From a checkpoint of a small self-supervised audio encoder (BEST-RQ).
Model: activation gelu, depths [1, 1, 1, 1], rnn lstm.
Rows from block 3 of a small self-supervised audio encoder (BEST-RQ), named by matrix and row number. Each number is 500 + 40 x the weight over its row's rms, rounded and kept within 0 to 999. All counts start at 0. Numbers have three digits each.
After each channel's rows are labels from the 100 clips, of 14976, where the channel reaches its highest value: "loudest" is the band of the loudest frequency at the time of the peak. Only what is clearly more common there than usual is listed. The data: synthesized solo parts of chorales (CocoChorales).
# conv: width-5 conv (model.blocks.3.conv.weight, 176x144x5, each kernel summed), inputs 72-143

conv.151:519473464531539526505523540517567364511487554491474532511508493460582500547495572521507502471507426530502534540465543526519455539476536506488551450482595468581580483514515473544508501484461395476484512512523539611515
loudest: 500 to 1000 Hz

conv.118:502494524526562557517496543494499547544457486453545570502437515389580450507458502506535511455515506423459454517575469473481470487521535537482453512527547476442458494502515539490465561505561466493451551488552444500487
loudest: 250 to 500 Hz

conv.119:540521487588514479501463511510470455519472508513558497520464548453448495445490462526511455460445406453470489514495547544439540501525546481575412534549493437521531538487526535453525487474558551481532484586509511428461
loudest: 250 to 500 Hz

conv.111:558476544503485458501502472500450460550523503519533541524487534558610532510468478507509543538532505465410578554577470482463502479516505468518520493448519500438514461551486512591487527533508515495524454497451533514441
loudest: 250 to 500 Hz

conv.144:549518482469517486476491520517574567423488535528545530592486551469475459502457516411441578452489496547536521439495542526476429484515481533477502477426546515523480503509533551512585459444463497453503447495487514508510
loudest: 250 to 500 Hz

conv.23:492471469612482539479457469560499534549569451520533535524440498443543516532484494575475496475586522523568497543527537509493454505446513538456578553507422461521523508474436491504522520473534476506529462526470506603519
loudest: 250 to 500 Hz

conv.143:446483502477532408528508483449444440438435594506525474503465515517518468484471449478538477487479504497483472500526505544551457500467489448542514575455495482515560499529563544486470467505499519437469444511504486491514
loudest: 1000 to 2000 Hz

conv.102:514449529582512559449527469531472579434578540487440497475479477511595466473473482474452542537473569509528493606497485473508515477492498499543474469510535496531473534542538448508538531498553491550503551457511474447466
loudest: 250 to 500 Hz

conv.109:471519489496504383472473452529587486539518497483509470507488460537507452412537579461510479484462435548513446552450509383517446488539531512475488481507492486423511491537514580442471506567534492498467550515460534518555
loudest: 1000 to 2000 Hz

conv.91:534454533488547555491440524423463552534527479466467436486467465472548474504413439475497535470468515515504500563460429569490481401489497478530431480489533472480525555508476514497481489537444458471582425523481512517522
loudest: 1000 to 2000 Hz

conv.16:536462501474521492550476501538557438478475576499553405587448477483502529530523513567507505531499485528523559501534421438484421504484525559531554565451488562541482479476498552461543532475528408511483531517476517527490
loudest: 500 to 1000 Hz

conv.110:509481493476492520529521456549474444493621466512525501473504455531542531432486485509447495562524488438497526493477539433521504479464507416465512497488492566532463477587593498508526592518467533434466549442460450578524
loudest: 250 to 500 Hz

conv.22:573441454501524490553462481490504452488505476513501558555502519531527489528522417461568452577454493464506489542497562633528483472447458526429460524455502508494522567513424494535531478487495440497491518572443446462496
loudest: 500 to 1000 Hz

conv.150:514463570481553508486471514553522545444506509516509500548546509602450517457448492494576556451506494571501548559508448412560536465535490466459455456546550574516547521481515481463430519488567514475533522538503530489485
loudest: 500 to 1000 Hz

conv.123:522499554513530507431515534569506485565490491480598536474450526523533546471490506426514510445488517465496540463500522402529519521462521496530544419570479500492544466418494452411511474497544563510540465498479491502498
loudest: 250 to 500 Hz

conv.163:436557518528477513492395543449554475494515514477418475499459516500504471469447543488509463539492512520567523480576556501493540517488530482486523494423544483528444457465506543547460534507481511499422487436518462490425
loudest: 1000 to 2000 Hz

conv.15:562484535554424503505503600557530558500487485523560493480501558522476469586533446538488507510510506502450532475524480537611511500466455501489525512485521483556577531480481536498493504465514468469575491536553555489484
loudest: 250 to 500 Hz

conv.159:516471472461491503509504561457502499446473541520468533474462519469540565520495494464507482486509478476490550513513561448493465510462457517520541454479525547438486552482529557448505524479517535503567469507525531510499
loudest: 500 to 1000 Hz

conv.96:508500519510540465514537520464502563518524537489539524550391524518572464548528529435518525533530542516528524536524452431453531517521464494500508535459464484537495542503482555441498499437526497522504486456477487516446
loudest: 500 to 1000 Hz

conv.81:477462529541560518488493548559505533512451535542473551623489515480558496479512594511473530516487487502540482441492494471491439524557419564509499500492589437439430517514485454520498499469494534528556547521480477474464
loudest: 250 to 500 Hz

conv.49:471581520453474531519530535484470507554476433458427449531438504472540500440572497517524574526458489515477464529551473478569497567565446484461511513508611500520476452564532476580499518474439482474505433510466461550519
loudest: 1000 to 2000 Hz

conv.57:534453539443442572509480479550482455453531502504492501443483490475445436528478520547527604432500561442456534517542491476506482540589467516497554474510559471494527579515471447461559543466452501449548516519489459466433
loudest: 500 to 1000 Hz; 1000 to 2000 Hz

conv.56:468475478542469488513476566424564485468549496482479417499513488507481509527468464548513478549470548524462467489454482609504507492501513468469518531449448482495499543527465526553521516564515499520501538540560535451495
loudest: 500 to 1000 Hz

conv.98:434440572458493461488494433475511516464476545497550582551521448474537572576515517464534497514511485508498474496521511485489502492461596569524538487514462510493516428488514426521468489556545437518541463482502510507501
loudest: 250 to 500 Hz

conv.53:476492530539507442507500529491434557512452525441489499437452484540553529556456497476531513545443528448560455514443496489523469489517503433520520496442436546521493516535478515498511482464587485477464505473495432492494
loudest: 500 to 1000 Hz

conv.44:441482525519508447465497570373510471559547471492480487489508495508507506508465462492539493514467465504529444526479532528535518468450485447447476528547505489508504570499502578503447531555522492485514497426576521550455
loudest: 1000 to 2000 Hz

conv.87:569467497523512488509474480481502508472500488547468470536530530525532527537497541532571555461503514481536526484438549454457449528501470460561631525439523508493491467527573528470454534426449464509569509431478436492555
loudest: 500 to 1000 Hz; 1000 to 2000 Hz

conv.75:489517484439511449449480504461618495592469533457503489440457479442484449495471487458524557474553597497517467498513519494541451472488447534506456498556570500449463526548491469491454581500485472485509512508471520563477
loudest: 1000 to 2000 Hz

conv.142:532507577492479534495450585562507557494490549516531455574519515530506497548493525494518461475499487487500531483486505471494481463406438506532504523519475462510425515492477548575458530449541548543475514526470528501546
loudest: 250 to 500 Hz

conv.38:454465517468542539479471451475535532518478459492519412476441468527496420495544603495469473480491466532514569568407464557500580435470474540516485508509488482576492514545503491469492499440471447469513504583523510513514
loudest: 1000 to 2000 Hz

conv.104:485506432490563461431477439500418506489516505540439501471492517451485443487575532439504517485457578442577447540531510508490483486536513520540581471479488527500488484494450514473478515464479421498488447408525532391484
loudest: 500 to 1000 Hz

conv.169:510463493457495414492553531459488505525469508524444439486518502561555471431491468560483548456466559471483539462429503498507478514507541476441521474421443431566530497441497503521450453467464453508519466485436503523559
loudest: 500 to 1000 Hz

conv.43:408513514495437523463479473488518451508502509527460465454495485553539510511488466425455499534448499499478536481474504456489558449496490498571553498483511531578506554499446504452483534460465561502494516464505463551540
loudest: 250 to 500 Hz

conv.7:497460410507483462421506533449475525506506545488452428443485573510553505488517481523468469527411555481467479543508514537476460461539475484524533507451507477500558419457457520492521520479480609538514479421472474508433
loudest: 500 to 1000 Hz

conv.137:499462567496494545430426539466499487479427507464409468487519492472540568431464481473463539513460471517604539598488488511415514508478482455533541447481486499520486514513425533540412521497483427393441567463460443491447
loudest: 500 to 1000 Hz

conv.39:478506485485524490415446500539543509471482537514461484481435497469503506462508462528554460480472491529476509527543478489445494490506604471513470510473545510531514570497547478570473458441463508528523509477571476495449
loudest: 1000 to 2000 Hz

conv.24:431501557511500523505460462534466540528511449521485548492492521707475486427513515479521476451501495513524509474540543490486566537500486528591424537486578478499506504482500473474478509543517517455486485545466469542490
loudest: 250 to 500 Hz

conv.130:540415493452484495463538550578490471430446541494463532495467424484483559548421487491527521508489509491531506487532497500466546509459564403448599511422493529434526433471490508559515550451515548477487434486487468564518
loudest: 500 to 1000 Hz

conv.170:559434496518497499514553462500557455432434535527496475544489447527451538528442515510462537468429544513491472595477567409531495498494532474464519534489456563465485432463477518496562497462443555490522472462612550539547
loudest: 250 to 500 Hz

conv.37:471508490458409450533497414438477480515522473586538559488427476543482484550489547507508542536584542480517492524475492488482458514499503476491548513550486447503490474504474507414545474488413476481545485451482524437462
loudest: 500 to 1000 Hz

conv.9:559495471483478505534524474522500502464546536515519504472590489454466482425494445516513458460545601446434513540484518504586493502484429536507521518507433492438444526507530465586540416454545518444523434504478511509483
loudest: 1000 to 2000 Hz

conv.64:551389501517426479448487520548526497494485489430466480514543583431466518519568529561472492494422539542481516562528413480507543478551448513563524519458470525450519509540481503507421529457465540520550487541539477501478
loudest: 250 to 500 Hz

conv.147:555449488509526546463471450571463528475517447491569473471520521569495515510484496416417539411454540449534552490521534422531503407544513460524509497374465533543536494491454538493475523441429585464525577523475484460479
loudest: 250 to 500 Hz

conv.173:479475509636491531464477499561472506484503554453521494494482585541443438537502450472573487473521437486497527562470488562507501536487596528500476532490514490522488471524475530522460537543470498496577459502493582544528
loudest: 250 to 500 Hz

conv.92:520470485515529409521528527504523518512510511503607446511465498494525522592429458498510516484489493479501543509516500451507478417480486489472494436462574503527467576433472515561486466509500550520569489474543433473502
loudest: 250 to 500 Hz

conv.153:547435521522512525478470495582519528501553518580508551540516554564531450467536479504485467559499573510538535569495532498467517492501505480537467547487515548491442503515507419416500534467463555521501575495474543542439
loudest: 250 to 500 Hz

conv.101:430557540490488475485519467510514456439514484454516545467473431491462515503472543553524425487564490508435460510503437482517492540493510482559419469526460478555501562566488548539480524435454468563516555511517445499466
loudest: 500 to 1000 Hz

conv.41:559481505478468496458442515416530544526476488537554500561422501498522477491505483461476563468521545492470623514510532493475476474489499486477441552520431481453492486498483528491498565389470439508450506439499539521492
loudest: 250 to 500 Hz

conv.141:513519525467536520424461512568523489524465444489510472496479469542452597438425535413443497458419501455416564493470460513440491440468525493518506484514470528497490566473533532472562551514510544498543521485453454532500
loudest: 250 to 500 Hz

conv.88:465565485490440511491495408466488465505456447518435447476504499467411550438594523499514562515524532497485456441552493447526493440500560473518451476480491478500481528537477532468441561545559536542560441442448479523518
loudest: 500 to 1000 Hz

conv.116:547479401510496517512524508509509545516582470540470526527505464550520545494510477464475481509493464455446475529525509542550515432484472469450484489544562433492508553492517497547492526515496552509494510474567482474468
loudest: 1000 to 2000 Hz