From a checkpoint of a small self-supervised audio encoder (BEST-RQ).
Training: soap at rate 0.0015, 3400 steps, batches of 64.
Data: trained on synthesized solo parts of chorales (CocoChorales), 39062 training examples, 5.6 epochs.
Rows from block 2 of a small self-supervised audio encoder (BEST-RQ), named by matrix and row number. Each number is 128 + 24 x the weight over its row's rms, rounded and kept within 0 to 255. All counts start at 0. Numbers have three digits each. After the name is the row's rms in percent of the matrix's.
After each channel's rows are labels from the 100 clips, of 14976, where the channel reaches its highest value: "lies over" is the class under the peak. Only what is clearly more common there than usual is listed. The data: synthesized solo parts of chorales (CocoChorales). In brackets: how many of the 100, against the usual share in percent.
# conv: width-5 conv, stride 2 (model.blocks.2.conv.weight, 144x112x5, each kernel summed), inputs 0-111

conv.54 103:168121127145108099129126135076178173120152110114096168120130161108103161114109149113115121119133111123071125116114144123132142136160140076126117163104094125114113137117112108148148163152118151135127154111155134123130144105163094138116116140136128087114149111066111192140075137126111157129107082148147112116161133122087135097124121134163
lies over: G4 (57 vs 2.7)

conv.124 097:137120119103106134128134110104129172124127087137131109117142077119099118145110154146094094146103125163139136167151143156124204134101139115114136093146134138149136127116137125163133109128105163162088172084103162098138095121148175153069127107094150161144110102111117128153138127116111164152143100143150141164135136141161092136129149142135
lies over: D4 (28 vs 4.4)

conv.14 097:169122105094115148117127140121128120162124128145134135165146136171152085109106159159092119129168088203123114095094114142155113134126167124138131149114135124150132139129154178141170142086144158179138108097126124145118124131148162144129117137155167134141127133144133113138105138098099136077112118099181091117124137151149136126124180126100
lies over: A#4 (64 vs 4.2); F#5 (26 vs 2.7)

conv.134 105:123117139131115168122110113120172111131090164118121092133136140100126096144121121111107144086186106124127160099118134154140130131150115112155077140132148132128100116126116119170093108088118177117119156132171110131117143123151179083112119141085079077116161142140130160132144124088156131111101148167126105135152143115125108081103149124154
lies over: D5 (100 vs 3)

conv.123 102:157113130162134099090077137137093117118158092097097128108152171136137194120150125124116138137170120155141123120068095125144154108122132162162142113124086118122106102084103113154126115156154093102101126139144092120123108143134109121114133155137129139133162116149104118126093129155169136104152138165125129103178161105094095151106117138137
lies over: C5 (44 vs 3.7)

conv.112 108:182149122135094157166134169112114131117114174140119170114109091120155146142093091163132143139123088127121138108105140157144145128165135128126138136131122099098134119123102179164106115142129124130093125151141095162145088106150180100163114142117139115145131107138160113076136153172160109144134096137158153126156148109147104107076112145119
lies over: C5 (72 vs 3.7)

conv.91 106:127167097080104137134149114134127121105099122144137144132110158141109124134143121147161113102131153120137128148139113160117135156143135122136137114134143123123154134141099187105107137131139118126108109065129153106108128158136142120199135136143159153115123118141096119146121132140152089156096165103184104097166204075110131120148144135076
lies over: C5 (36 vs 3.7)

conv.45 098:140123090139120116131149060126142045119101112157153173123144168157129173096138111093141140135165162160132122130090114148153100103121102121112141097107139095113079132118185137137121100133182129121114101098129150124132114144152167126080131150120169124112137126113118133107120141121124126131141142126168117131111111099101127101147121115115
lies over: F5 (56 vs 2.9)

conv.15 100:124126146111107092113098172141130153124116090139152132124116132158138162142114126124087126143165102164116102075099174159152087148127130105152130157116135139175110159135117140089098115071107091144136164154138132141098101128117111119090126101155121142114138142168145124128184145153099136156162158131128136122089120086092141107134110146143
lies over: B4 (64 vs 3.8)

conv.13 101:120155124099098127096128135115066086118167120158114115141112134123155144111134161177123109159162088110136135132180110112153148123169097108163126138183152131149142100152144106140170151135140151080117094122128122132146122094139110110132157109136125132128102150144137111170141118107113123149154125135164194091083152108130143146131139105125
lies over: G#4 (40 vs 3.5); E5 (29 vs 2.9)

conv.143 094:098148174086177138158130207115096142119152130125142123132140148163106135147091143104135146122143124141118138161123132121147206148109123140115146098145124085163136162167145189146137102143132147137096165133130132106134144134113124125145136140121110102123109092109111163111131113126121125190120107132107136162148076140112150142134139130142
lies over: F4 (40 vs 3.3)

conv.60 104:162144119113098073137168122102140165146114154099170105124155123131096149140110143131123126112133113114134129125155190106167120116147125124166156119117138132097125184102113084133137129169110156140157078136141152135101133076114170126123147104154144165125129089093155108122105100137133094128129133139114162161130096092106094132123116141159
lies over: D5 (46 vs 3)

conv.24 108:138148145120152100162130113121138103153118122078106116092102121152120162133143107142184134148078114106155140137088139118105112166137177107132125079125110144147132122125123147100134134178177146122124150146159116100118177126110147112106135132154173137181172104120163094122106149116119127163122138126120135126070138120099140129138139116082
lies over: G#4 (87 vs 3.5)

conv.120 106:067151114135166121155090123138151114114132135153142121108135126171124127123099156106115081127134098137152168119148129133145129132134119111132123157130094123121156131110133142153176165157091164119115133117151146133148130120121118177127103123146111119110141101112178157072154168109126122100123143132155080196155180147171111142137122145108
lies over: G#4 (30 vs 3.5)

conv.78 107:134160107116127146146152104094154117103132110156107120132157111076160139117087117083121098134091170106138104139101069091135090185141100088112154135111141147114152147080115150121118156144155131149144123106105163104148135174125145106116103117081113137126124135113142132099113138156122135135120167125081144166128118114088130144128152128150
lies over: G5 (48 vs 2.4); F#5 (34 vs 2.7)

conv.71 088:143140153113157105131072136123104173143150125131127163147143082133172154134144117120148110126084118108163140175109127107144161162116090079104136168132145143119119135133167123133172100131180139136143148159144099082131117116167137147122113124124131108089103103088171101118112153090144112143145134109087128162098142146125117150141112135146
lies over: E4 (35 vs 3)

conv.76 108:096127163091099139093155149136150101156142083116127109148189144176139144113126165074099132127095129132118082154109103131155161141154156122145133131147117130111142130109112142117148108080159105108162078108138142097122100161151107149145117135157152157124108112158104137142111153138105133137158073156090111138120126131105150106116132102113
lies over: C#4 (38 vs 3.9); D4 (33 vs 4.4)

conv.46 097:142139139176130121138119140137108133164120153193093130164104134133129119145163128135116164133071146173098161132142071111177080113110130135093128123110136126146102143110124113107103154143140154101141133095136107144140181117154148122131162079142142142107131167140102111125162172137129105089117159150128081152113129123141116145114114122136
lies over: silence (48 vs 12.2); F#5 (32 vs 2.7)

conv.53 098:178126131161145119124160145141104143137116091144154101145149117139090110122160148135151095065139127140135170160115167156112097108093156124121149118131116162168118124144066092132104133120134105127106120146128108163131113130101184177118162148168130093081160153135137102135166129107147121176148141136118117125120137139140134106160139126125
lies over: D#5 (32 vs 3.2); B4 (27 vs 3.8)

conv.86 108:114118129089130118146135087142136118156116139148123110119166154132105116083078139097113122120136094118169163067142126124106123141131138150154149120126113111152153153091120106120144142137107118163126128115094131188132150152124112118119122133142146135155159138136110113112084113121137159120135052125164043153137164100141127117099122155111
lies over: A4 (68 vs 3.3)

conv.63 095:084126117101125158118104105112134181139129097169139130150135142133123123145122124070143161138122097098115146103144161149162160165096140142174109140151140147182115107152120142111068112125143122136121113155084153112127130111122134154129138137119079115141067103153112149127131086128153145135163135123154140150172146141117096155089152124144
lies over: silence (98 vs 12.2)

conv.67 113:137119116151171108099151133179101087157147131120156104105111152114141130110153100090122085145102140170112136092204128141111122105120133117138105139102142126104123135139135143089140132159129139127140142125145142161117141170165135120076086096105149149124138081166114144116103084114117123104113083122116121091116156157089118129149142147139
lies over: A4 (26 vs 3.3)

conv.30 110:137119109187146134110104071126100112116125125117126127096106118071171134153151197121155124102153124109156167091151123097106123133117100142133125113139098138157123107131166117123152094101115126084109125099119162152124129150142124123137148144116138135091111111138143137123095102117064096178121099106138077144115111120110147145147160116134
lies over: F3 (36 vs 1)

conv.68 092:193142127089141107136152133152137102137153095114148138153109105167133122115124150144117097147159118111096152130092128135175151139150101075092122143101166147121124098091110117129101155116108134144145116093115087090104101136130145162104145125146139105117186146114126137160102173167123153157097136132147136121098130117091124090132141114166
lies over: E5 (51 vs 2.9)

conv.83 099:147138162155080095116142136100102155151089159136100142151117082122120116129129119132140083145142118130131130120133108106143177087082135154095147167127158119099150131096094157127141120132150139163142165159138106106099107107105127124150122112117143140152086163139150063135162149133107094097093108132116184100103144113129124140130104116147
lies over: G#4 (43 vs 3.5)

conv.66 111:154098100123106144124153114142112150135126137127148166135158148132123113166083127139081138125115114131104168151121098071113145147098149177097116132135132093139194127082122117131144139100109110127153138124147129097107136103152121111107094133133148118143116128113162140112109102110183178144162146132139090125131194161114109102114141166114
lies over: D#4 (87 vs 4.1)

conv.128 093:137189092149125139160106144161111173147125125166129138133078166140144119124109153133122120131090144141100154097093157087122154108130126106151134127121137117108138134125123112124117139156158123109146126120119111099150118084112133144100124102124129147116147095119145115118121149157158068103120123122113109178123104073150120058182089151138
lies over: silence (100 vs 12.2)

conv.80 106:134141122136146090133101138107103136140150144148133153128151179154115130102127079133184066130116111148103121101119123083134125101097114120126128132170088121148131072111120153159144119141149122129116104148118173109184153130109137120146117105090122131092073129155167131097115107163127156135172103114151147132124144163127139111133093154131
lies over: silence (98 vs 12.2)

conv.19 105:144127154116088111169132118123125142144118174143164064142124160104107152098104116096112162119135116139174124138123121141119148108122132142135161180148141102130140096084138136151141101152105118103112112150101145085114137156154164122130161064130115120099119171135139129126107121167147180121142152070117127143095126136085133139144122126153
lies over: F5 (84 vs 2.9)

conv.18 093:081120111107156114156161156121131097131098128171125102113132121148077136168143134136133172141101125129100148117114116114085105133148113109131101149159089112142120170156118137085168104132153156142088095103117136121119115116088090154130103171098131083120108117103105127147122094159137143135154170107112122140153110150118083153104141093138
lies over: A#4 (40 vs 4.2)

conv.6 087:128121152209106118185095153149145158131141139128116137136119152076165156131143113094139147080115118160133104162100164133131111144147111133141130097091154121119152112117117117120173144125134125081123121158118136133190172120152117136167183146110091165114104157128094122131141146120123137137139163135127137109109109094124137130107109132108
lies over: F#5 (60 vs 2.7)

conv.110 085:182084135146116081147146140125135149123131155081140156135149125118131144128149132107141157138113146136100129138137129132146105145111153094123137117125082074113129164121093117149118079131117128064142166115122122189114118139094125150111158155107099093119157117128125148178102102115113107153101113110135091127117130135157129137141180182145
lies over: A4 (62 vs 3.3)

conv.39 091:144130156108112086165165168150069178168158120148087103103100112148132116139123121151159134153157143116108168136129113093149109110126105179135153133140127141160128126141113122107163132122111155125114134120145132093090088135109136153164136111138150157137159102127093134146130145125083110078145120162122126125113092147129138141119192128100
lies over: A#4 (49 vs 4.2)

conv.32 105:140082138099131131137074170092118163119111136132122114135151164099180134179109113126083074112133135123129156122161118093143164141135147100166133098153146136121142142166110127092159146120134111151081145149148102142159119136118127142153166155141168155129132122140083171111128108119125148146109143122104138162150103145113116096095104115155
lies over: G#4 (62 vs 3.5)

conv.87 101:086149096086110109150122118136120121102133131161150146120116111086177091142144144134140178140149128114162159135127114149133125140117187107174090132102143136103105159149125109117121130123122111131099150168123123139144100113108151094146161153156137168088117103110119141129123126128126090115071108116137097150112061127098118090138127162099
lies over: C4 (31 vs 3.1); D#4 (25 vs 4.1)

conv.72 101:111154106080172158139165143116086153146129128159113086113133172156176122151140106138151123143145149135146129090141146131147102119087132131156141155116123059156092150095153134139132089179097156141127102173143102126115107135158112104106159152137115130135112121139116156099091135107084137124169109094144157151123118124147124128124136149123
lies over: A#4 (27 vs 4.2); A4 (25 vs 3.3)

conv.41 099:123132160152136183150104149143153095070137105102157141121109108166108105116158174106154105123133085106090086130080106094134136130152107129163127123129099114130113115137128130139103109108121141145111132102129138144138143114115131143135095120156170167110128133174150107063088141138138112115113136103143118174083140130161116168113151145115
lies over: C5 (56 vs 3.7); silence (29 vs 12.2)

conv.5 106:134159117157138145125104118119146136112150101111130162141119123117130144116140132148089146174156072147144083122105145116124130120149132166134139145163125142143178115139146170142116127131133155156087103076172142141174166128130161125148123145151134138110096089123117092152162107130113081085090144170112180131132127135125166094126143124159
lies over: E5 (30 vs 2.9); C#5 (26 vs 3.5)

conv.34 097:132114082139185130115112110134090150106134180119085138154133098093124186114103159131130150148107160144123148107111132118147146122138116144107168139162128151078127139125151102140162156133096136164205170126180152138159147144119150108124133139124155119140128119123115145141149157164117150118135142147143102114129133102073117155113134127147
lies over: D5 (27 vs 3)

conv.62 108:166138103150131137135112132110078109089157133100112113063105167136116120126109129140131128117206110136162158096101150119163099123103144163142132148121142112113124110108123104152105168110139111108134163149157082125089129136108143119112137115129181124130088145129127083114089153097145129153117134113160092106133119137122116103114112080108
lies over: A3 (39 vs 2.5)

conv.97 103:125109091119139150124091162126132144120113120117178140132174147149117120129119108079132098086129102125147158162137083162128144138158126098113180140117143169090149129120124102101138156145140184095099128148160093107100141125088111142122089107128137136138138196113129136112119185123135141158115127094150121116130138076153122136129148124130
lies over: D5 (64 vs 3)

conv.115 097:102167094196099113113127142121107156128182121133099127117158115169141091161113112154154169114116101130102150145117138119142082118132116119123137138118109148150118152173140120140124089146132150117124127073171107138104108125112093125119124124141165144136134122110105108082118151155113155162116130130089119178159145112167157143102087157116
lies over: G5 (64 vs 2.4)

conv.12 091:046093113119126138121151123137135151136159134136096111109086129104134122130103142118145133144132157123143116130092056101158117126121144101158090137129160079139142123149125098160140143132109119143126147143139094125094163141160131117054134099112135146126148110144157109183125163123109124149147134097122095132130129120114127111102160187138
lies over: F#5 (25 vs 2.7)

conv.103 102:134071135126130155120118149126124145109142182117133077117113157144099136124177141123102154136094090112122152136113113132124110162139120132133051122093136162107086140136195090099135144108119121133127155124128153137152146077168114098149160125139136153143120140152124108116111162143123100154122131098107074121128122132099128109125086136148
lies over: C#5 (91 vs 3.5)

conv.16 110:159123144135115155160110076137138197153119134133148112118156097099115108154152081119147131114110136115143140154116112110091136105145189124090142103101134153099114080172133154168122151134111135120115128152092152108161109087098108094111106074156151109130135090109111117121094120143106137131132163144101138104141105109108127143151128108124
lies over: F5 (30 vs 2.9); G#4 (28 vs 3.5)

conv.118 096:122121144102100140097110106173119096130100138130130157141133135118121091124099106077179182092164109089154146107127113114116121152133134138129113111093139131108099087137129185148125117112153105150196086122115072136104111087117138115100125158136086136117128131155135122147146108107116142091097152100142154126134126118155144136154108159130
lies over: A#3 (28 vs 2.9); F#5 (25 vs 2.7)

conv.94 102:106154135114080108126109129105129142127121142123175140097110187128125135074155111112125148135132085149143119134143134146122147187110095085123117110135151136129093174097120173117121121162113111162149106098147104102106105121116113099131126108105125166168092129081110119129123101165132108101142128153153176093079136145150102128116132147133
lies over: C#5 (35 vs 3.5)

conv.48 095:119135138116156106130136125098167163142110108125136097137129114122160147117109093093115120135120155166166139150110118115089145133132122105079124141103141137122076138138089122143092142109103116103099147158114125081095166148119133092158114122154176115188134153096156162167147140165127081151125160117110148146153123130149131147103104120081
lies over: B4 (67 vs 3.8)

conv.139 111:141161128086130151110123143094129119136128126104079128140110099122127113149138169124130105123053105116129111137110143167073108147106130078159162074105139135133143137121166121134112144115116128095122154100087147102130133118122140097141128120127169126101124035122116110163147144127133144148144139100090140122144109109154155107154126137138
lies over: E5 (86 vs 2.9)

conv.10 098:133129161112126170113111136192143124117153102104116125119145120124140149136116104174145151104116141075149173079156154082130140097138137125149096142120135102117122113138124084106172119112098121106185117099151104136111115106128156161121116095154140148095075119117092103100121091119110125101140142093124159093170103136133118134138126144137
lies over: G#4 (53 vs 3.5); silence (30 vs 12.2)

conv.89 094:123149109104124107144116134130162147143112182142138154122134159138105106153126178130103197153099103100117163081129099140132128091099105094124169121146135102111103143129153143172149140121120143137146161133098085138076132143098149123136132151143172139159130128143112117123100123086139157152122173118169135111157141103137156119145155159100
lies over: G4 (31 vs 2.7)

conv.104 101:099126109132126096145155106150119103108128126117134147090156141141118134167141116086132132104116114143129082119153117144148153122121136140152136129110151162102126100126123112132124109138142101120106106154152130143140125098105060131125152160199116129126121130150164065110110117154095115078148103162124129115127168142161090180090115162174
lies over: silence (30 vs 12.2); C5 (28 vs 3.7)

conv.88 097:150126135092143150140064137105119122122183119137144086135105133116148065146080113122158129112130134106133165088122099111109127162143116139134124144145137170109056137165126107093140146145144109141091095139151122134163131129114157071151122098139128133134138118156102137145096123113163109138129133124098123163138129139162101164085148142134
lies over: G4 (50 vs 2.7)

conv.4 106:170119110098143117115136143116146090111123121151111102156114144135099096109115133082118152144150162128129145167130128117173148153128105105175103115118139138135144121120136122099135169142150115170102155110073159147127136140091147133150146153140135118124126070138163104145092151144150158166152112172122092116145120109081132102099119190104
lies over: E4 (36 vs 3)

conv.126 107:169119103120156165102116086134127106123127137091101091166145112103120123120109128149130136144101097154155160140174141114121132138133115118118126124154134159054164073116163102089093134105124111133117085112151129159114096143150132103109125132100134108130094120168116123115144112143129156096119133183098121180128157136136091091146137135119
lies over: F5 (35 vs 2.9); C#5 (35 vs 3.5)

conv.26 098:116123160147110123131113099126113138129117113118148102106095149145107102111140122106134147128142106128115162124128137132036140170121135114125138120120142098140095118124108110189133113143145114064144113150122114126150133176151147125107138136129098106105137116130125119165151136113111114121181126126186219147151133117155103131176133118110
lies over: A4 (44 vs 3.3); A#4 (26 vs 4.2)

conv.93 100:162130162103121145137159138116164117130124082133122166101106162131112140138124129123126138101168119127118122089145120175134126147110132124165126108169112128107183118119099138159098168095176158108173076125112141128133098119122139167143081137120113122109140131112142090141142097120086109120131121173141125071185094109143115139113112140125
lies over: F4 (41 vs 3.3)

conv.109 098:104097133131114119170101128116138164129161141162141155127121187099123138108117117143125120128146090136147146121158105075135098101145088118143144103144118120125099134107177142141117148097132145125126117132080132091143174079128077140132090131122070154176135107146108113161133126125118128096140123113147178134107123151116162133107155175129
lies over: G#4 (66 vs 3.5)

conv.70 104:096138112123105138121120123111102123114139159150149128121101155108130100101115159174143124194093128120103120152155076076171157135102104137104122108109178119106108117155120111097126105142167127151118102115155131141127130105116133106117063092139105151143089158118151118119118115132093113094180130116135109131122152165133105109149158165146
lies over: F#4 (35 vs 3.2); D#4 (31 vs 4.1)

conv.23 099:145126104141117093157116104107137116122129138130149122093150120136134078124106121138114151137133117105067148174155131096130126120121146150088149116104145100147171161105139142144071133133087112092133134135184186155143111139120112072090130135089136153140118136133123143081117113118110136175122131116132108099118157092104123127124068129116
lies over: D#4 (30 vs 4.1)

conv.122 102:113155108165113097120127140099151102131127126107164082125165159147135143132130155092150115108160132110118110124134122100100100133105088136145110150122146080118149165110124093157128102192146145117129167156132148127117151103151167168164149116110200135113130107113124096166157113115103154099139154116132107153148135161170138133115155118120
lies over: A4 (37 vs 3.3); G#4 (30 vs 3.5)

conv.138 094:132153106106152111080138135146103098140129130119136134163114122128148133145111127076109139143058183123135154102133145160142111117114100094105096132112156092097099163143106175139106117164124114133127111091136140102134105110131146138114171111115078161073148117127149121136154094095142094148147091111119108147121122131089134108153114166111
lies over: D#5 (33 vs 3.2); E5 (27 vs 2.9)

conv.90 099:114143135153154137170129133116122098116148132124134088159136103101154126092109132132149180148161154150091112110141128115104107100150104121132163109126105111193138166127131109123097117162121137115133123081108150152115116100131121134129132149128084096084197153109173112166084126178109157128145125102120085120118125156114126161120124134134
lies over: C#5 (45 vs 3.5)

conv.85 096:184123128087136122130134138191125135121119110146111127146168137139082114136104138141127141155136086161105134161074158137126176143138129187096081116137096142086114171096126117127169105095158131153146099117159133146105162078117158134163166118136122144145135136140122134137127094128122118121128164132136127129115111138176120139157155135134
lies over: silence (87 vs 12.2)

conv.29 094:136118175138101164120139119124129152143077142121123149133094102120133127103137089137119112139121146136113105136154116126193163117113142160118165119124125095112169095119103112132118099119099126196167109116146163102139134098093105120116139124157117177132110140139069144127141150092124141120172123145121097138096078080136090133106118135141
lies over: D4 (66 vs 4.4)

conv.125 102:115137129126184138119112113121098146138079124109120137143126166130117134096136188163138150108122129124095126135131156118071135148158114089122107101124103155120117099124147114131091141083127131147090207121110168114139119136111140153125135107133122127158112163152125145107145122170172158163162100126107101113129103164148127088155132093140
lies over: D#5 (81 vs 3.2)

conv.79 110:149090082126105118139126133099092115098130140105107138135129145101133131152130126156127087131090068109102172145099102126160114155126138145105120128107119149117191170110171113125119168115145148128153127124111124190147133136126135138124136135156106140128133103130163131102138187144092135072097125146117125085149121173094151160131137112125
lies over: A#4 (36 vs 4.2); G5 (28 vs 2.4)